A small image captioner, trained from scratch: 64-pixel images, decoder width 320.
Rows from expert 2 of block 7 of the image encoder, named by matrix and row number. Rows with one number belong to one neuron. Each number is 500 + 25 x the weight over its row's rms, rounded and kept within 0 to 999. All counts start at 0. Numbers have three digits each. After the name is the row's rms in percent of the matrix's.
# gate: expert gate (encoder.blocks.7.mlp.gate, 8x256x128), inputs 0-127
# up: expert up (encoder.blocks.7.mlp.up, 8x256x128), inputs 0-127
# down: expert down (encoder.blocks.7.mlp.down, 8x128x256, transposed), outputs 0-127
gate.220 098:481471500521513496508473509509464488507500489545481503498501506443533464507536530496496498522513488488520481506490505503517527496526445506492485502517449479519536513518544505536460525493515537512523514533500539485491500528469502526457487495530517459476492513500497492514499501536518517573493497491510442518477494489510527572532487527546505467467467532518522488547500513510447495526487
gate.221 102:477498526535492450512512499501508493496497524519501493503493491466505487453494545536528484533498509516492497509495509457508526496548463514497545529541514463483488498495534514509495454472482546467502504503496490482537508480484497510520508493545496443442505537490505497476487559480490554505484439474518495501514518454519457553475493542493511481509518510482498473522483463481478494542501
gate.222 098:535478512503490528500488441490495509464472488517482505544487526523500532541472489553497493479509477503458478478493466507450494520507456519502471496549493502481487530517499491465497474481489513505522517495477459546461523553505484527532471469493512492510533465476540516523505529518484528502489497522500447480479544460520486472508513478458502517487543478499496534539518501492456513534490
gate.223 096:529510498537438545514454556507474523513506474505492481492510498544460516521487504523545485513495493482531481503446538503497528491531483520486479462484500547536496512547527536502551502506464496494522510494475475534501492502503476496519514508540496485518472466506501517519552495488513485505464475537506485527511500537491457471502483528537499537514521485513490429477489509509519510475517
gate.224 081:532525499514517468527505472484515516471460508480497478509465478441490504522516497518536450468543523460512514497531470471463479518497538501523526512487498445514526508463528487488496477455492533499540469460509525537535530506527480489502534509513483512508500468484454498461499493513523488547540490465500489544500485466527525480523493510473462493497482501505461486502518545490514497477544
gate.225 126:517494496471483501521474531473537486522494523495536538465495521471520541490511503465487505477450515511466483511523499514476538514522526484525496509517530531482538557497500503450460470487483523527458505498534466477562440504462510477535513510503475509499545484520519484441506510493535486490513504484535504501487541497513535502513511496474545464464536475519494499482493503505494457504512
gate.226 076:513484502473509499473506545447478499515481461479522516487521480464491519548497500459527487523548460497520457517493476529483488526509536467489526455465542499501515525521474516523513483481482520529530483488469531496485483498497531510500502463533504499520519527502532466460507513510478451467460497493469542502482493523503460506486460518507517499518474519539542499507470473482524517466563
gate.227 122:477494476491503518551526462483503495537539513533476502550509459502495506473499462494526471539477525464491474507461552533533479464538509495510520484491532549530506509475518513509529476500532529528491453494489500493473483507472482528490502527534497485506540503513458519470488530519502528489543478496525502497482517476523481480536511507494531469546516535480511446496514467526470524471480
gate.228 109:536528495485483506523486498457445492517494504531530536489517463509494530474494511499495505507486501495429522541503507517561485507502499481509504502504464494499524498534542495503474472507515566510489524440473525529480479486491511536512504461492476524489519475491511508444520494495465461508500525507516477498489534463495487534489527477547512560496487512526482520497551544503526489506536
gate.229 086:501479508528486519475498532492516493480501513507502501519461496501499553515478515522526503541496482492479539567506544465471541496485456494524463487485508505492445482507537459480477529504461483488496505470507522527463565490501518534496477495555493505452533566471509478496484493522472513520466513482521496521482485517478501526474492487483527508518509544502493508479522514514497535471445
gate.230 116:498498512479534499519505488481527547481478504493486490507544508539469480485485516472524519509463484473511491524497548532462544506491529510508493477519533507489496475435511512562511494467508553493471501524501485473547489512517490505527505451512464450441483535522536488484461490472489469497506466497475508473479459514535469523483527509459501492504505480508511482490503500497512527486560
gate.231 113:493497479497474505509521486465507475490502486501451470508488522473475538518510532488480502537502496483557468501467504485485513523506537515510518496477505508512505558511480521470518493478516474502480471478520514490503452505528514475561460522503494496507494440489514463471500517451496473459563478480519513530513508459457504499521497511523536482489516462464453522513530542511491469508447
gate.232 113:530501485461567537498534489454493495513456482492502497534490471478476474506518485486460510479500508534507480478533486523470519487486546445512491508511512519533468492462506451499437506490456473488531515524482511488486491523498513548524488455520512459484495443505507506528515496481517483498522484486526483499498504483493498541478490526474434499535471491522522501521503491544504471529524
gate.233 132:467506514492484506502516439468521481530485489508503468539522468498512470484506501507505508532551522517562482486538497500503475495505531534502456465512451458487485532505486544547453524483482474486492508559519511529485501504486527533513508542500527486476487528494469526551488495521489530471475487509531485511475495500456460481508485505514461496494478468497456512489496493504527540532473
gate.234 093:513520485440521520506477534469464521527494497518504491470512514472529492465538497490553521509481441461495507523486464514494528553476476506516444496461502508486521476523504492504492494511488473511488558467450539539502443534479468469505496512504490538478517470511508508502504495434513510508523478492458531503505528489462498523460510499501502502492518477510507548503526514483481525514493
gate.235 100:471472486527526562513453510481528485513519490479490517517490496492506499527467540481506535528476470522517455487517521492492489492476479498457523494540481469465511520478489508532457512513479486519497499508468517487466494527476511467482490507503482509554520480511459525496464494486526509554528462484547523496461478478517527514515493555538523507509491483482528465551513463486531532541517
gate.236 096:466524479514558474451478486516511498518485511488496475495536512483463512477513507493499468537493486504509566528497537522501507522497529531529502492478527516450503410511518508528513503483485514485507491460472509483509520509494486540487500467484487493537534460501477508477487505497453499536470487535493526530506516498494570506515537545503484508447502461544480509491481525510506490488503
gate.237 106:490484514524502469455542489494512446549522509530466513471520538487573459499448499498506493486487487503502511486508477520505537514496457480531492500517512485494510482511488437470476507468486502476516507474518502458495514501530470518508508480503493495493489502503520527483474524528535489504452489497487507543456527505511448473518499484487526508483520534479468569496496478523480476502565
gate.238 069:513529513524479493516495528498447527510529478512525543532472531510488475511473497505493488450517523507490539530510503524477478520532493490462461541507521500504542493492507538508469472500498493533509518574511459473496522487487520495522534483500473470472492521486518533488491504495522467515498505542485470544494466557515525535484535499509469543457456484501490471500473507488511454461486
gate.239 105:495481479516505469487502508469456480469542535500466518491513459491494529493481534474529517449539501449487483503470538477474523486477499471507533448517449480512514475494517473475473472479512470538474508502489503496481492483570533496523461488521481521525526500452498520509491527520510521490491543523495518523475479485519554487509521527475478523529526536522518489493502519499498545482465
gate.240 113:479493477495509514483471461491516495526541493467531476518543531515487494496519525466477485561510484505464505494500540505524531478474540543519414516504510514495499498449527524505529500490476527530514491498484517484471499493494509502511495498465490488505519491515553499475536522546496529509561496497502502465488486486477494446504496526530499462463465462487516439513500513481513500469528
gate.241 083:488432507510503505512511488559477498478502462513498475491504512553505481502518537489516504476479479446487491517543528519531466496499462553435502505505518501529496542530531462511443534517517499496515515496524494503521499569475519494526478472518467457505538485501506495503514471471476530495491500475468531512518515473500506476517503490483520527476552504468496472492531498496474488471477
gate.242 104:477487475509514475437504545506530510499509497448444488505516522520485515579482489510546514509531503551515566534510523481489468492514489503473504510487526499481505487499508499514502530517504474459484535481495501482488475498486478500544509501479468499491500485492545522521462532467506497488503479511496498495488480488522438442531512453512504499538522504486498506497574467502494520488504
gate.243 131:523510462443501482520522483494519491522514523489501492505523488502501519518479499481536503515500452505502510466474536542480510480492537540491457508474478534460571495473485462527482534484534466456468508505462558511498538494490460480520507433508516538505521483481531514472467465499485503475495478506494502516495486495494479512465507528505526513535548477495492484523474465520499519470525
gate.244 086:499459485508499529528494517479508491507463483531504496489489505501502467480519526490472484496502520518470501471490476494478524514485533526523528456475484498516520548509546517453495510514459469527543516526494476524474494468510479488459584511537532505535505509516471493495478518522518549550534494494500518456534501476508502478502488489477498453476477549502523483494497439521546525498508
gate.245 096:521466484496505497495508482541519541514470503519529502459527485505461478523481511480515529508498502525557479505550533474496483481514452511514474487490479470508508494516519485477496540531463537497557502551496502490502470483479482547495500456472479549470489477493480500540460502493495478433486485525474483497526521514504490487481463501528467510500482467518520479502455498501522557465477
gate.246 086:512527537519537491489542535512504469518497495526512476479474508493506441457520510522506508545561459516492479499494504504512508511480501538506460496496483498498516522536495487489530471548529562517496504492506512475545497480503496494459490517531482495484467489482521524499504531466474538544496487510542489532490518551508470514489492506536477537421470491513494497468491520516458502503465
gate.247 085:482509500493491493507520499512505503521526518503494452475474514519513526492508480517481485511537509525428497487516463481475496556553503463496486530505480494533452487479491495467517487516508457482421528515520521482520461496486512434530508508505505495463506530510542490535531498505494510501485454515491508532542490461510501503509502512457538497527518540502493462454506476514544478488519
gate.248 092:509500452487500479490520441549467496506540467509481467498476481499486506503472495525516484523554551499465537513477514500480512528550484539472497489517478492488498525452515487460492487523511492497499494484498522442526535535491520523501502489515517493489480498473492487439499539540502468524482486522512513497522487485511498508472465519482488456522514513496481480537462554479510493484569
gate.249 097:520535508507493462495522463499487517480509502486523494481518441540539504470499507458501484443483483506510514542473518508518494507483520450518478510486496498442468477481473521495511491507551501467520511501501531514512424520505489501475524474503524479438482549491507453531525499470480509475512503475472495554501511487464526530493514453483488505504535494512522494486522478484474514484453
gate.250 111:474491523474469496464507560494522486499552488506475501481544499515505508508482518488488489528477499526474505498469497495496516442491502452525466492516452489483463508479471505448531485488480521489458510470480523487504514491492521494536531494513487506538486501485452484508511500477500492487441525450513521488477513493495489477525489513503508534527581493463513534471483552468524504539533
gate.251 088:473478483519490492470489512444477521563501495446473516523501487504511480508499512484521522530510491467547517498474508500486492459540537498461462539495490522488527509515479525511506509479505488529493451482484534510554484508536490521435531489468514456505518464489502507533514502450509493534556479496505466519454509512488534508493478464501524475473504488483497476532494474490531484485532
gate.252 093:478505524506486513489521455507490535510485513491480508541528509507499540502491493465518454483506529484503460499495537505528487504496440470497507542525494476502510499500478491515477484548510512528494484527485539499485529520489484475498488518496512525469528547484503514490509488507484485496489531496526510523490517535510563500468535443529489488415517431532495540450532504524489505471536
gate.253 104:501505480525446467531489522464518537508515478522491556539490471496489504503523505465471517486484492488487497519508523495447500576505506459528518516466510531500518499564463461494512545443490443533506529489489491515496468463493476504444523487511524536491510518522507521467517477499528501471492498481525482469537498511491485489479526483502486523487512487523514504543504510490490497454516
gate.254 130:470482534543464522486479502462471505509495530465435490449514510475529482487512504502447483530514469522473496486465499470523483511485512501504492509528498510498502448506505507474579512516490475505507518480472501498538500527516500485572489521514544503474529477459524503460495487476480491545529503479485531476476505507532485510477460491507462501478546506522513478496484540485538512491493
up.220 098:472474509522506496501474510515468478513499494532485493495490503450543454504530538503481509517517481481513480494493519498522532502513466511496488499511450489508529495531540515532464523483532547520523505519503526481490495521455499519464491491526520452494507524501504485504505514528521509576509493501519427541491484482517541570534493537541509466465489517513524513546500508512457503515491
up.221 111:500520461478512525495515519488494497500512490487476513502491501528502515528476477493484498470499466515480514484487528560482513493476528493517449492461479541496502502479469494489505545551534455535487514518511487539471506528531516508473524517479493534568505474511514485519518473517526462518533529539475492505489494533467545494534503461497497544482502482508505507449522529529517551438527
up.222 097:479494499502524528470484473517514516499507448476475504500525502514498514531485459520510519472569544471496459489509499508510445482506521513515512541522503459493518501499501480506487474500527513489483531499519534490497500532542465493470473487484535518535531488468540489506460476491525508536504512530516551488501506498514532525463496532473493521432448514464477491446536514464514509483521
up.223 096:541523522497496492521504464491554492551485459479518512481476485505490501519505463491516466510521529534464496473511494528498517518483446487451471481487484504529480484518533472500541492509498523504480501515486485536462472505494524521504525548517472514549491463480504449498532510499511531478506483587507473509554474512492479533479532526527500489493472499533480489492537511480497463483487
up.224 076:509518458539523499533499527519496527501541508545520515515489460519508501518453521508516476478519463483495475518512518502498462508510488525520527520507564462516512574519501483482478463484496504508524498543484475506480467494503483491517529508486482485521493531506545524520543484523468475522510469473537518501504452456501456492507522531510465512497455495436487528515493533501465476510495
up.225 127:505509505480498503516480530486555484498500524487531545476497506514519538495498507452502498487460504514469483504509489535476529526505502482506494523533487524484554536505496480454448452483464516546497487514537440488559464486446501488520492507505480518468524490535536478457490479513523485515522520493549515519488551510527523510529499507490546498461539464508484502495484509497499475490508
up.226 078:501526519445538479454539545473510488501511464517534481492498497490485505562509481463551489524533466521506467524484489534489498509497526473484496457465514507522504532512477516498504501511493510513524465513501502510496480502473527505530480435535485494546526516484550463476498512511483452510496523496483558483480507565490480488467492520514511516495478472527511485498473498464527508479539
up.227 122:474479483482485499448508535490509528509453467466552477478486545490477487526474511513489546483492521524521525527539451467508525512456497519466509509485503472514499496474478504500482508497475491476501527455535498503484527487515532479485504485472521529495509547495548429518485455493453457507510511551474471461519482523505486525497522523464479511455490486513502521509505503486511487526524
up.228 108:515504469492525521494502536498499455564504488499515511507501470565497511480494511498487486526477502511452505493502537518556526516459488519513496481527469485533459513511528522501459526506465553521487508439484509536495531482505494487482495475491465497493518514529516567474504472483486495504492544487500490496499510473472465542520544465526534546512495491503514508486541501473494538502540
up.229 092:559523501478454503502508490530507525508461515490478460525511518498510479465508508501465490481508525519503466493508445540514464515524473491508506519519471481472543531492450521521538474487545527496473483534530527497522434504485483459508484493479495484528506490546488539531483494503548506476506487498516512497502480497493511471558535453534486483491501479484503496468524538506508489509559
up.230 109:502518525482519480477510500461485553466499536498508483516530502511508435502501484504515555543496477474522476538498540545477537487466526463553486494528496511493523477451524512518533484482498522513450501527535495490541509488482463533525507471545476453476491506484524494501489498468439499487532485503512519473489474487526505508504513486477526516498497470482527506489522491490492506461554
up.231 108:500505513498495506484469501512516496552475484518563523523485495461509452471540480490557482470475503522475509470499463459527486492514509493509473505518518511512566482534521496537510473539456507499461530523524484509486507514490536459459517482515499511489504518537489518495465470504484502551481504518511491479466445493574473524500503482465501516480494520514495524502462494472501510486532
up.232 112:465466473507566510462534538499522517448513519486498519528515460488514472500522470491487486509521572461474477481533470460520492475489517486516556509477563486510496472488486498514473494527480465490484497501572501479497462525530507509511510499442507500486496536513476516515510450487464487548527487509510466512490507528518497511508476548502481505486476521499502507480502484492487509497511
up.233 136:503467512516490513495484537445434515474502481467489535526517507499525470460479486503555521497506505483517471519511469494505500511477465485482481491523501484507512498497496519555516453470509470482595524494455494474522456519522480487515504479503503496478470493528488492490504463498483498502512517486477498487524502492469453490521447549494526513499457530499507481485546467463507518534486
up.234 092:498500499495506473525543491538542484532462479482502526557542501465489534531507466475478471512513494530503518510482511482516495486491566467500508511510485529486488467500528509461490537442516508487533495528507511507537508497497526515493514532540521504496484542497508512512530456477448475496458561544505501517505536503481488497477464452496490474528508530504517456520485503502524509464472
up.235 097:525527541487495439503549524530472528484474506531498495512513500536494512490524455512489483463512520476490533489485490514501513511514526475534501500457520527507503490539520493476539482503509522497503523486566490528532526472507492524545490477461520483472495505474536474511536502509481522449475532514466470511566528508502491506490513456483481492488509483512495544434490530500481475462512
up.236 093:484522474512559477452490486504494500521485530492498456503540499486471523475529513494520471538486484514490573541498527506478517525497531529532494501494516511477501409513522491534503495494500515479493489466486522482492520510485490523491487463481485499547534455485488500482485492522456489530440500513499531538501517499494568505493533516501485513447491465536480486481494523513517495492508
up.237 118:507512478512465515462523512517472436505497467517477522487529522515554502499491503514518521485501490509481516517460468485505541497534424504530510497510497502499519475486470466508501507494502457499522514505539537490490524475500452503528527446524489497506492474490514512505480505532540505495455468495468482576474502487523505463513477460472483498542531511516498561474465517487489496512519
up.238 071:490477478460520508472524481500545483494461524496449476503533463485506512486536476489502527544469494488489455456504521499527533495454529521556530460495473505494472498505486481489509531502495501464500481450488532527520493531516500500483466543508488526513516491482511485524512516480474507507486473473516528467524526442468474495540465525482536457507561527494482498519505504517481532524504
up.239 103:506530493513515472513479530487464470487544536536507505469488459501507471458499502486523538457478494414484481506476520498493479528523503478483509470521469501506528532492500449447510525489501504497487510472510502506480486487527541469487478474498502513497510472505521531486485519472493554467513548525485502485491475431545499486499534509469490547533489503482507512520530505508474530532472
up.240 119:516483493494500551516525494489488492513510488491490540477458506500498500501488495533490506471490504497546490463522467505515528495532486475472559503468458489534494529520481501520474451464470434480517490517523494480472487502494473498529491533507487500586499522503457524505480513468479504515500446531489519538503526480495490533514501488427442520493499523462512483469493507513497507529503
up.241 087:496432483523541494453531496572502504568495506494484520498491533482490497541481506511535502492446522462490447483535501468515490477486462505517513486512470483517462484520516504505479515523517518501475495475510490498540460491467491506465542498535479497523516514514489484500506494508490485475498543496475530476520463488508465458461533465510540453478529510477503513484487516497461515499483
up.242 105:439494538490472504504463486536522495486458517496480517522509505537529493511493497504541482487490480547464490462497539507507485496482504514527487452487534507518510538513530470490531447493480528457504463527492522482504525501514487501505486545464523494457512518508495525443468437505509504488501470525482544529539487545483493518507506512464486514513445525542493491496458507505514497500482
up.243 132:518517490473506486505531478463525483476526495473517507467505525504483493500492525532530471499509436514528507438483517541490489527497534548497485541475475536465563506481504503503490525439525512461476526529493523508547468499497496506530502456523481512510545512466499521454481471523488500493526519491495495504522518477495451520452497516503494519525554481482497492484474475521503482471525
up.244 083:492468496504507560535506508475533502509499496516497502502474495490489459470508531496502484475516504542489518501441485495494524521471561503490540463477484506518495555508531477506508502511477450507541525488514494524491481469501490484457544501510507524526494505505452498485473511499530551549515483493525515461535501487509503483531476489458512491512443532515546471512511458527551481534502
up.245 095:518486483501477506499493503519522528511487490501551506466513478455476459527500499507528521514519514513530485504545547484513488474531468503527488468505487485503502515503504491482490532552477558479536517551500491492491490470481487548509494469487473551484489476491495506533453483516521493436489468537480464481532531536518516489464484503522458536494513471530533496523485490511514548451485
up.246 089:470487490466516516506493526508470510488522456503475480488532521465526490475480545494536456519474507496504515489485501505475518484550526531452438530512535517482466540468509533499495528502494513523522480524470489507516474506512509512422495494525490452558477468526543504480526524501532516481487468492478503465511537555500491500486489468484486477494492531523468463501500512517511500492527
up.247 078:503507484486490461504505505514527479518506520499504478476471493493520549516526482486485504506498518535411475501528489477499514555548477477501494529493462486563492498471498467504498484490502489483437522485530463507535520508445517448493517499507496502489502506500500505507499503497511471491524483510478523522557486496526497522437521460465543463531486520515486453487502526496534466504514
up.248 092:487484550506491479491519548450505503452497539461509511496524534502472498481529511468503530544459500479562469489531495487508472492454503463522506492483510517486501464543490490520466467504487521531477514504516505560457475479508487520503484501503501544525551444499512484499537496474513511500490528468504521489499515541461504474534539516499515498462522472510496505499535473515497510520461
up.249 107:505458479523511516549470520499465506570484463482459516496462553465454467502485504519508487487513483487543491513510501511484492465505546517478516470503512478543516545531468509489471476512477508520464487516509438480498526461485514478516499511521473486540542472526522515464502518540522518518484489493478539462524474486503453496529504488488493510509487518503486481538508527460528483497498
up.250 116:519512481514554491520482487487490481458446535492525479534464462503520468492490490488524535530501490509517483472474551507473495500495495509490519447486544503504532486577529537534511510496510474508535474531497467493506506505498499518474502493478476499461485509524538531483473496517504538504540504522539457517512486505495522531458470509505488474458444465487489476537518467507533493488487
up.251 102:492456520523454553518481476500476512468478485504501503471507497498483502495520516505461514501518496442523507471459468502477490497509512493485498497506501504473502499476505513478505496482484536511502457496507495460507458538531529545529512476511496483518464492484501548474512473529483532534431511489497542483468544511518457529476534420481537519534527533522519483513503477491478483530503
up.252 097:534486516499472487505492532499504486527538448474512534537523490473477474507490495518468527499525504534481526492459488508474531533509518537453455464476516517485494495489513478481495520483510487471497506528503465463508474474496527512503532448510490504509475448526502478524505529510463536480507515530488468495508482498469441508483452547489494512569490506470500474517480531509449479538508
up.253 101:507466496489511547508541497515495463473520498500542448489480476541506490489504500531478464530521484481525498517499480473483531458495503524515467478523474476511472498460486562488542466558513538463431508505473497512527524519528509499525475484458488490503512529479476447489471500475510514510505477531434510475493491483472530476501479486495513489474538477522481486498492500522498508533486
up.254 132:462483512533476515476487493462488500520504521470440491439545524460534469491515497509451487522504484526476496503465514483533487518500498498487498508519476516497504450525513495486550509502497459503499535486460508499523493526530491474549508511489532492467526471476532506445490488474495481551540495495471533489477504510523505522478443482519465505460530515523525487495511542476544515486490
down.220 097:494480507507524454471505530513499461493518499484489486503466508453489550514492438505537529457510493494458485517497465478480526532493553439515499518471483515509515434491500499536538521512507540497509542514483468487484478507528489514502525494500495523474509476503539525491521476512512529495537513449538552497546532508517478503505516519521507501481481498476502545497483476540533475491513
down.221 109:492496490508506526517522478532464514474443481501503502543477469549509489463509490506482498471511495496524501514513499514523537506518518498485494466535510490486491577519470542485486507515483556501486427476537507512478476544499523448481533485509502479497492515523503526531487510496474500461494517490500449504502482509503533473502513467452495532494484494466468496507514523417512498496471
down.222 095:530500485522540463494472482534491488502546545508523498491470531513491516501493509522514468508450472482514517507504497492504484520497509507543514531514491504525483521545525489504454504481512485501525482499493543437482508534514527512445528489515509517526459520506482499508494510513509463503515526491487514505494487497520478477523521404478486526545486498456489480564531463439507498490490
down.223 095:480501509503532495500515521475474498522499550517497471431493449528506466487505525498533502477495484507503487475571474455471472500493498530529492503509514528474501510459511469467489539506537533471527535480478501560531494450483484444517502517507475508514475482457531499485501534453482472479477493482526498505485514497500535488488507465461504485512507539485494525472538502496526528477481
down.224 073:455527477455511500499502517525493456500558499502526553480527520486458507486436474509478513478455486500470522474509506502550486507487492540519503468499495503501533465533506525468510498461529508536487503507514485535495515497553496490478528528463497513495494490488530499467490507460517479522491524483509531511496502445476506530461467512519477525504430491457510516519486545496520476508499
down.225 124:502457495488476505447464496537511523481559533508519520495468510481481518535499488518469536534499480508489503509512479504504468532538482506514510531494554480453484529494514462529477521539480452495441492529506471497484524504518497487481519517475489499516518477518496514489477510511497507553459518508442506467480526468524489494493545490530508477488490530521485499497482512457431535520484
down.226 072:544512527498503478486473506486472494503487560485425451516513494467506512529514491492494474488508518513545555493491528488524517500486524496531503499501476490499478492447533525508500499552499506495511513473483462492513550524517491513491488469542479474480515512494528514436519490479463471505505505501522479515495514456471493511511530498494456489521478542497478445547469508520476479530545
down.227 121:524492521506536472502487519500455508503543523563481495481502552493491526531459512511524512470489532512489484447484473478502507520521477514490537472511495516522494528517500517500535524492504475499579471490496501475463491488495517488497525493520471487485474519463536489517513455476453491487511555467501468453455541531548499496516521517477526499485489495498503496496458475504553494500525
down.228 106:518539485538448476502483513483496509514510465490508491445504506495514508513530533550516490509543521481526491533485522474464502423427521515508507485469505486509484518523504490470532521542512502481494474476494484499514461488514506501455537498491531503509475499502517498473491482521506491511494540548524473522463486491542492469518483494511494477512518466507479485452497448463486529476553
down.229 097:528489455510481535487512505537495524535488443535469502480491492496512530513479462528484512529512514513496515489497464449505527493512521515481510532523521509472525533513475516529480535442499457514546578494469481457506521485510518465494514563515500521530485476505522470504519470504482464510449465496476506501490509516467476506488479515513477494490515541491522524455523526511511526490496
down.230 120:557473494501518526532463500491541507473518533491507537507513529483507532507544489495488488472539472492513505486514495533504495528509515463524501485461515533509485519526474453467465480548540513550449502455523513456473502512497466463512515490478494539479520540525470515478503502511478495479545490525529451507533507489485484461538486502495548514477511500488518490498556522503500502482488
down.231 107:472485481524504471573475550486539506466525476507555505525467503534491522490522488469524567453518480470525478512551493485490539506496508471523501498497509518567530456483477503501468527499472477511468507490500506483529486518510512489491481524507491521482508516525511496504500460476496467473534528484518495510496544511515546468471500469515452538530504473506492504528502486501523489478515
down.232 110:510523485544537511502479518520529505455438516508487497522508540506479483516475480476488500458475497518518512448531494493476469497514501497517498556493551496485501560501531482482490527473554509455508477481497508478488493501531507496482491450490508513459471513499498504493501505483542488549511485513479474476489465453492499541485489456563472510482502487524485500527513536504504548494458
down.233 135:507569515486500449526472517471547527511489489501507514488499470468516499484486522486492523512508477510438526507441516511431470465491495489487509513506506464467470510513496529504538507521505518521549516507481464489541484493495521509478490521569494487506529502487482505495488487513478522486499516460470507515533492524519479513458489472497514502500498453515501521508449484483434538539508
down.234 092:486491498500536519497525468502482496479555504557510500485538452442537522536521483528499479487466527496507541514499488484499507489503497525472489460499499494527495509462556499493509487486432520529456567478525493495552488514524473518502498528528520526542528474447488523515505517513480511510480504482481535524488500496480487467501515499484517542529512483516523534498510519484517543474519
down.235 100:529510476452499484526486518476450498505522527506546524520497464512520500498477495569480475529520445499475484510524496449476538449522484442502501498480521489503502527488491517493455475491484507487459513461490460507473487520509475458476546491510516554522506471514509542466476513526497502505467506509506525486482530467478539467527511504471493502470523506485540509500480509460518504519492
down.236 093:479475530491524492497473456456502501533501525518512510502494472517485526485494517504523478469472482501525449556512499493491513526553530518493464502492483467463487498522531504481502496475490592487539466507493536484483485536503457529507502485484530504501525505489477536506492480505469512436513499506513477494519461441514518468472510515511497543476548508525512531481512510468525476507526
down.237 110:478528524500475477515521472490501503517466459465505505499440525518525471480496524507507510483503494504461515513474519447492492471465490506551500554502502473457510494462521475526492533516500548470477519524543536506467484519497492493537537509453490489486496454519462474552496526468525511478496482514532521515509463553483496468500490475500492498553485475518525503477477467479508496493464
down.238 065:495497523472458472462495505498474521512501498541487516494472542496463505477471478502468502564485537504500460544514474505542474502458494467495526511541527470491534511551481492507482504513476483479470529478530551549487503502462492491534455517509504499457494500527501542514495507516521521499490513492492484486489545486508502528496489483495513496482463489442487531463509531527460510467452
down.239 108:540469526464461466509560526485525476494488523495533506507499482530520499507497501575519518510508504466527524476490508484522508533508500488443485533540507484496507495571482465482533516526513522536484481516523494507513535488498499483492480512498545473485460557521515497487490525559529489514456516547477525518478498484527502477522462484501509471491506505495511475527516480513510453491484
down.240 111:518491476526524504480504503528557533498525492481480495525502475523520504524475508476541518473521530537456509470499513504506474513519498516503519568514520498491456467504516489490513505498511525557542513500504463503486502482528540504456484478507501524549510528502508499493503492490532498511476467465553532499480505501547462514473509460476488508476494454439524520510487449481515555470503
down.241 086:519525506513531506514525500509520456496531551463511513513516573520464483522524514468488524512513449517518523489501509500542496468481481500503533525508494465486509501519491522519492514526495490494511518477500540512494498495454462487492552526505460485448498464479498532477508466533534480457493495530499476514481533482515523479458524451477527539458510533477491532485515447528523503485489
down.242 105:462521518517518484538494512463498508510483498500487493541538515513501494471553494477461427527487497496487507490547504485497477525522502489534489513476482491522499486495529470502447500469534510515539458498498474515542499490485488448482470513512440535536516514483515484495478513505530546527532498485461534466479468472474549480482523496519502485490509501503486534556525501525473482522524
down.243 123:485527517467499492545535449470505517482481504505486512516460457489518487526490482497505489519521511487516471516479475499538514499450498476520507517509503483472526521466518509492496493447502521505467472507537500459474503493545482446496486495482513467509508541504500506472522493456447520499516457477516466465505536518490518486531490478527529489453516494478525507580522524503464516446484
down.244 083:502557481508489516419482499479527548472526549502500518509494531538496476496512498504503488500512528525476512480478522504528480546521505525486540480502519460471499528511523520529510537513523483515518479544518463508515490485531451517517492497505515498501521507541476497539538469504480508518541485491480508490461470495544509496490499513514456526530517432530506529509460473507487503451497
down.245 106:459541520497502489499489473448530518555478501483460506480488494538476495478520472493513473547524499504500550467529524473496497504496486509498460494518482520543526480467497489537496542484516499491533469512493498465494495501489473453496498473483450483474433487448464460491519482470468487493541467483508508502487491516445498474481494517444475503498490508493519510489490484536476478523464
down.246 089:470493495496491534464477548503496494503493582511516510525501499496466489545497490474519515472496458453478488501505496506545468527554454518467490517534480500466498493520489479557471534534505464489476501521465514501514502522456498485482470494514490515481493515500481516481480495478465511473494540434484523482469523487493470536491469505521480492478505550471470457513502528524515514493493
down.247 087:496512496521532490515464484464469504501509506505548495538522470503536479508512479510507518486541551490487495519553461415511476511518460557530526492468497506484540506533527482504519483522504461461473545520512477509493533505513484467521511536479526514510519508496466471540520494499505523514480509492515480495540510494517506502507466499470535507538506483501528541538514471544514519525529
down.248 088:482495476495522473482523509509532495473493492521488505543490466504498524495507474446504492496520495479546479533510565468517431520475476464491483545507484431531521519499531492463451525473514512499504482505523509548485497490480491504538501513484491489518514512486499493524495506506541472532475555510515533486500500483498481495488534532511504484493478480503471435472536500543481455496469
down.249 099:497489504544534510481525498522519499508510542477480493481487523543492457488537536501513497487452500526470501498487505522527510497532505505526495455510474484498519505521474490484511477514498514469489463510453551530450485513516539518524538509553542531505555518511486537511506484514544512505491476516475511452513487455486425543475530469506503517526499470485480480515498539498515497529495
down.250 117:519507558487534473479475512513524479511481549514491509486527531443487485535485500493468441463476489528475517444490520529493492513509529474484465471484514491472484458472490494471516537496484530495537515545461498529494487528486482531500508499519466528475539557460487500462533518494477481474554505496460485506508532515499469509505497471493540498479501502502517488500536514467523508477497
down.251 096:509551477483521512527480488476516507440537509538492459524524478511472521515539487470522500506507489515473482542445502512514457524527477511486496458539494475542468500520470514531493478547501508484522470463458516516491511512494528521513512480473500536528534497501510483525484504537486509501548529487491530480496451491540499496489568509525508522499508526442479510494496464518486501480502
down.252 102:487461467497545489525530489505479450495530509451466528501487488449497443522473523521501507491494473529463507465507507543538519484521510492508517484544481434527514524491508520490489475484504464517498485516471488442514501536502515507477531487508520495527490491524453490550541540504509492534508486491470480540474463502488519522475520483504500509513489459463483463508470463484487531501504
down.253 107:471572474478467512509486459491540523484479548512532475515490477440489481503504501549497527509489495551503511503519495496455533501514497501534455495487472511472515505504483468488514501562527533464469482514556462492531533454481477490536483518514525521490492505497558501479472474502465507492505522516515497489525486475525517518464475515518504517501504528494477501531491467529473531487509
down.254 138:512531497522522519501507508527501539500531512518517508535484524490529527482486519494448481499525529512523471512492473493468503479511518499501473456574508504532496480510545508543501512510464491528514463515489471462544507505490475516498465499535447496512516438478458515482490483510513484458522487481509503497501438538487520533462546518539520479494481483450504518514507467489468514467492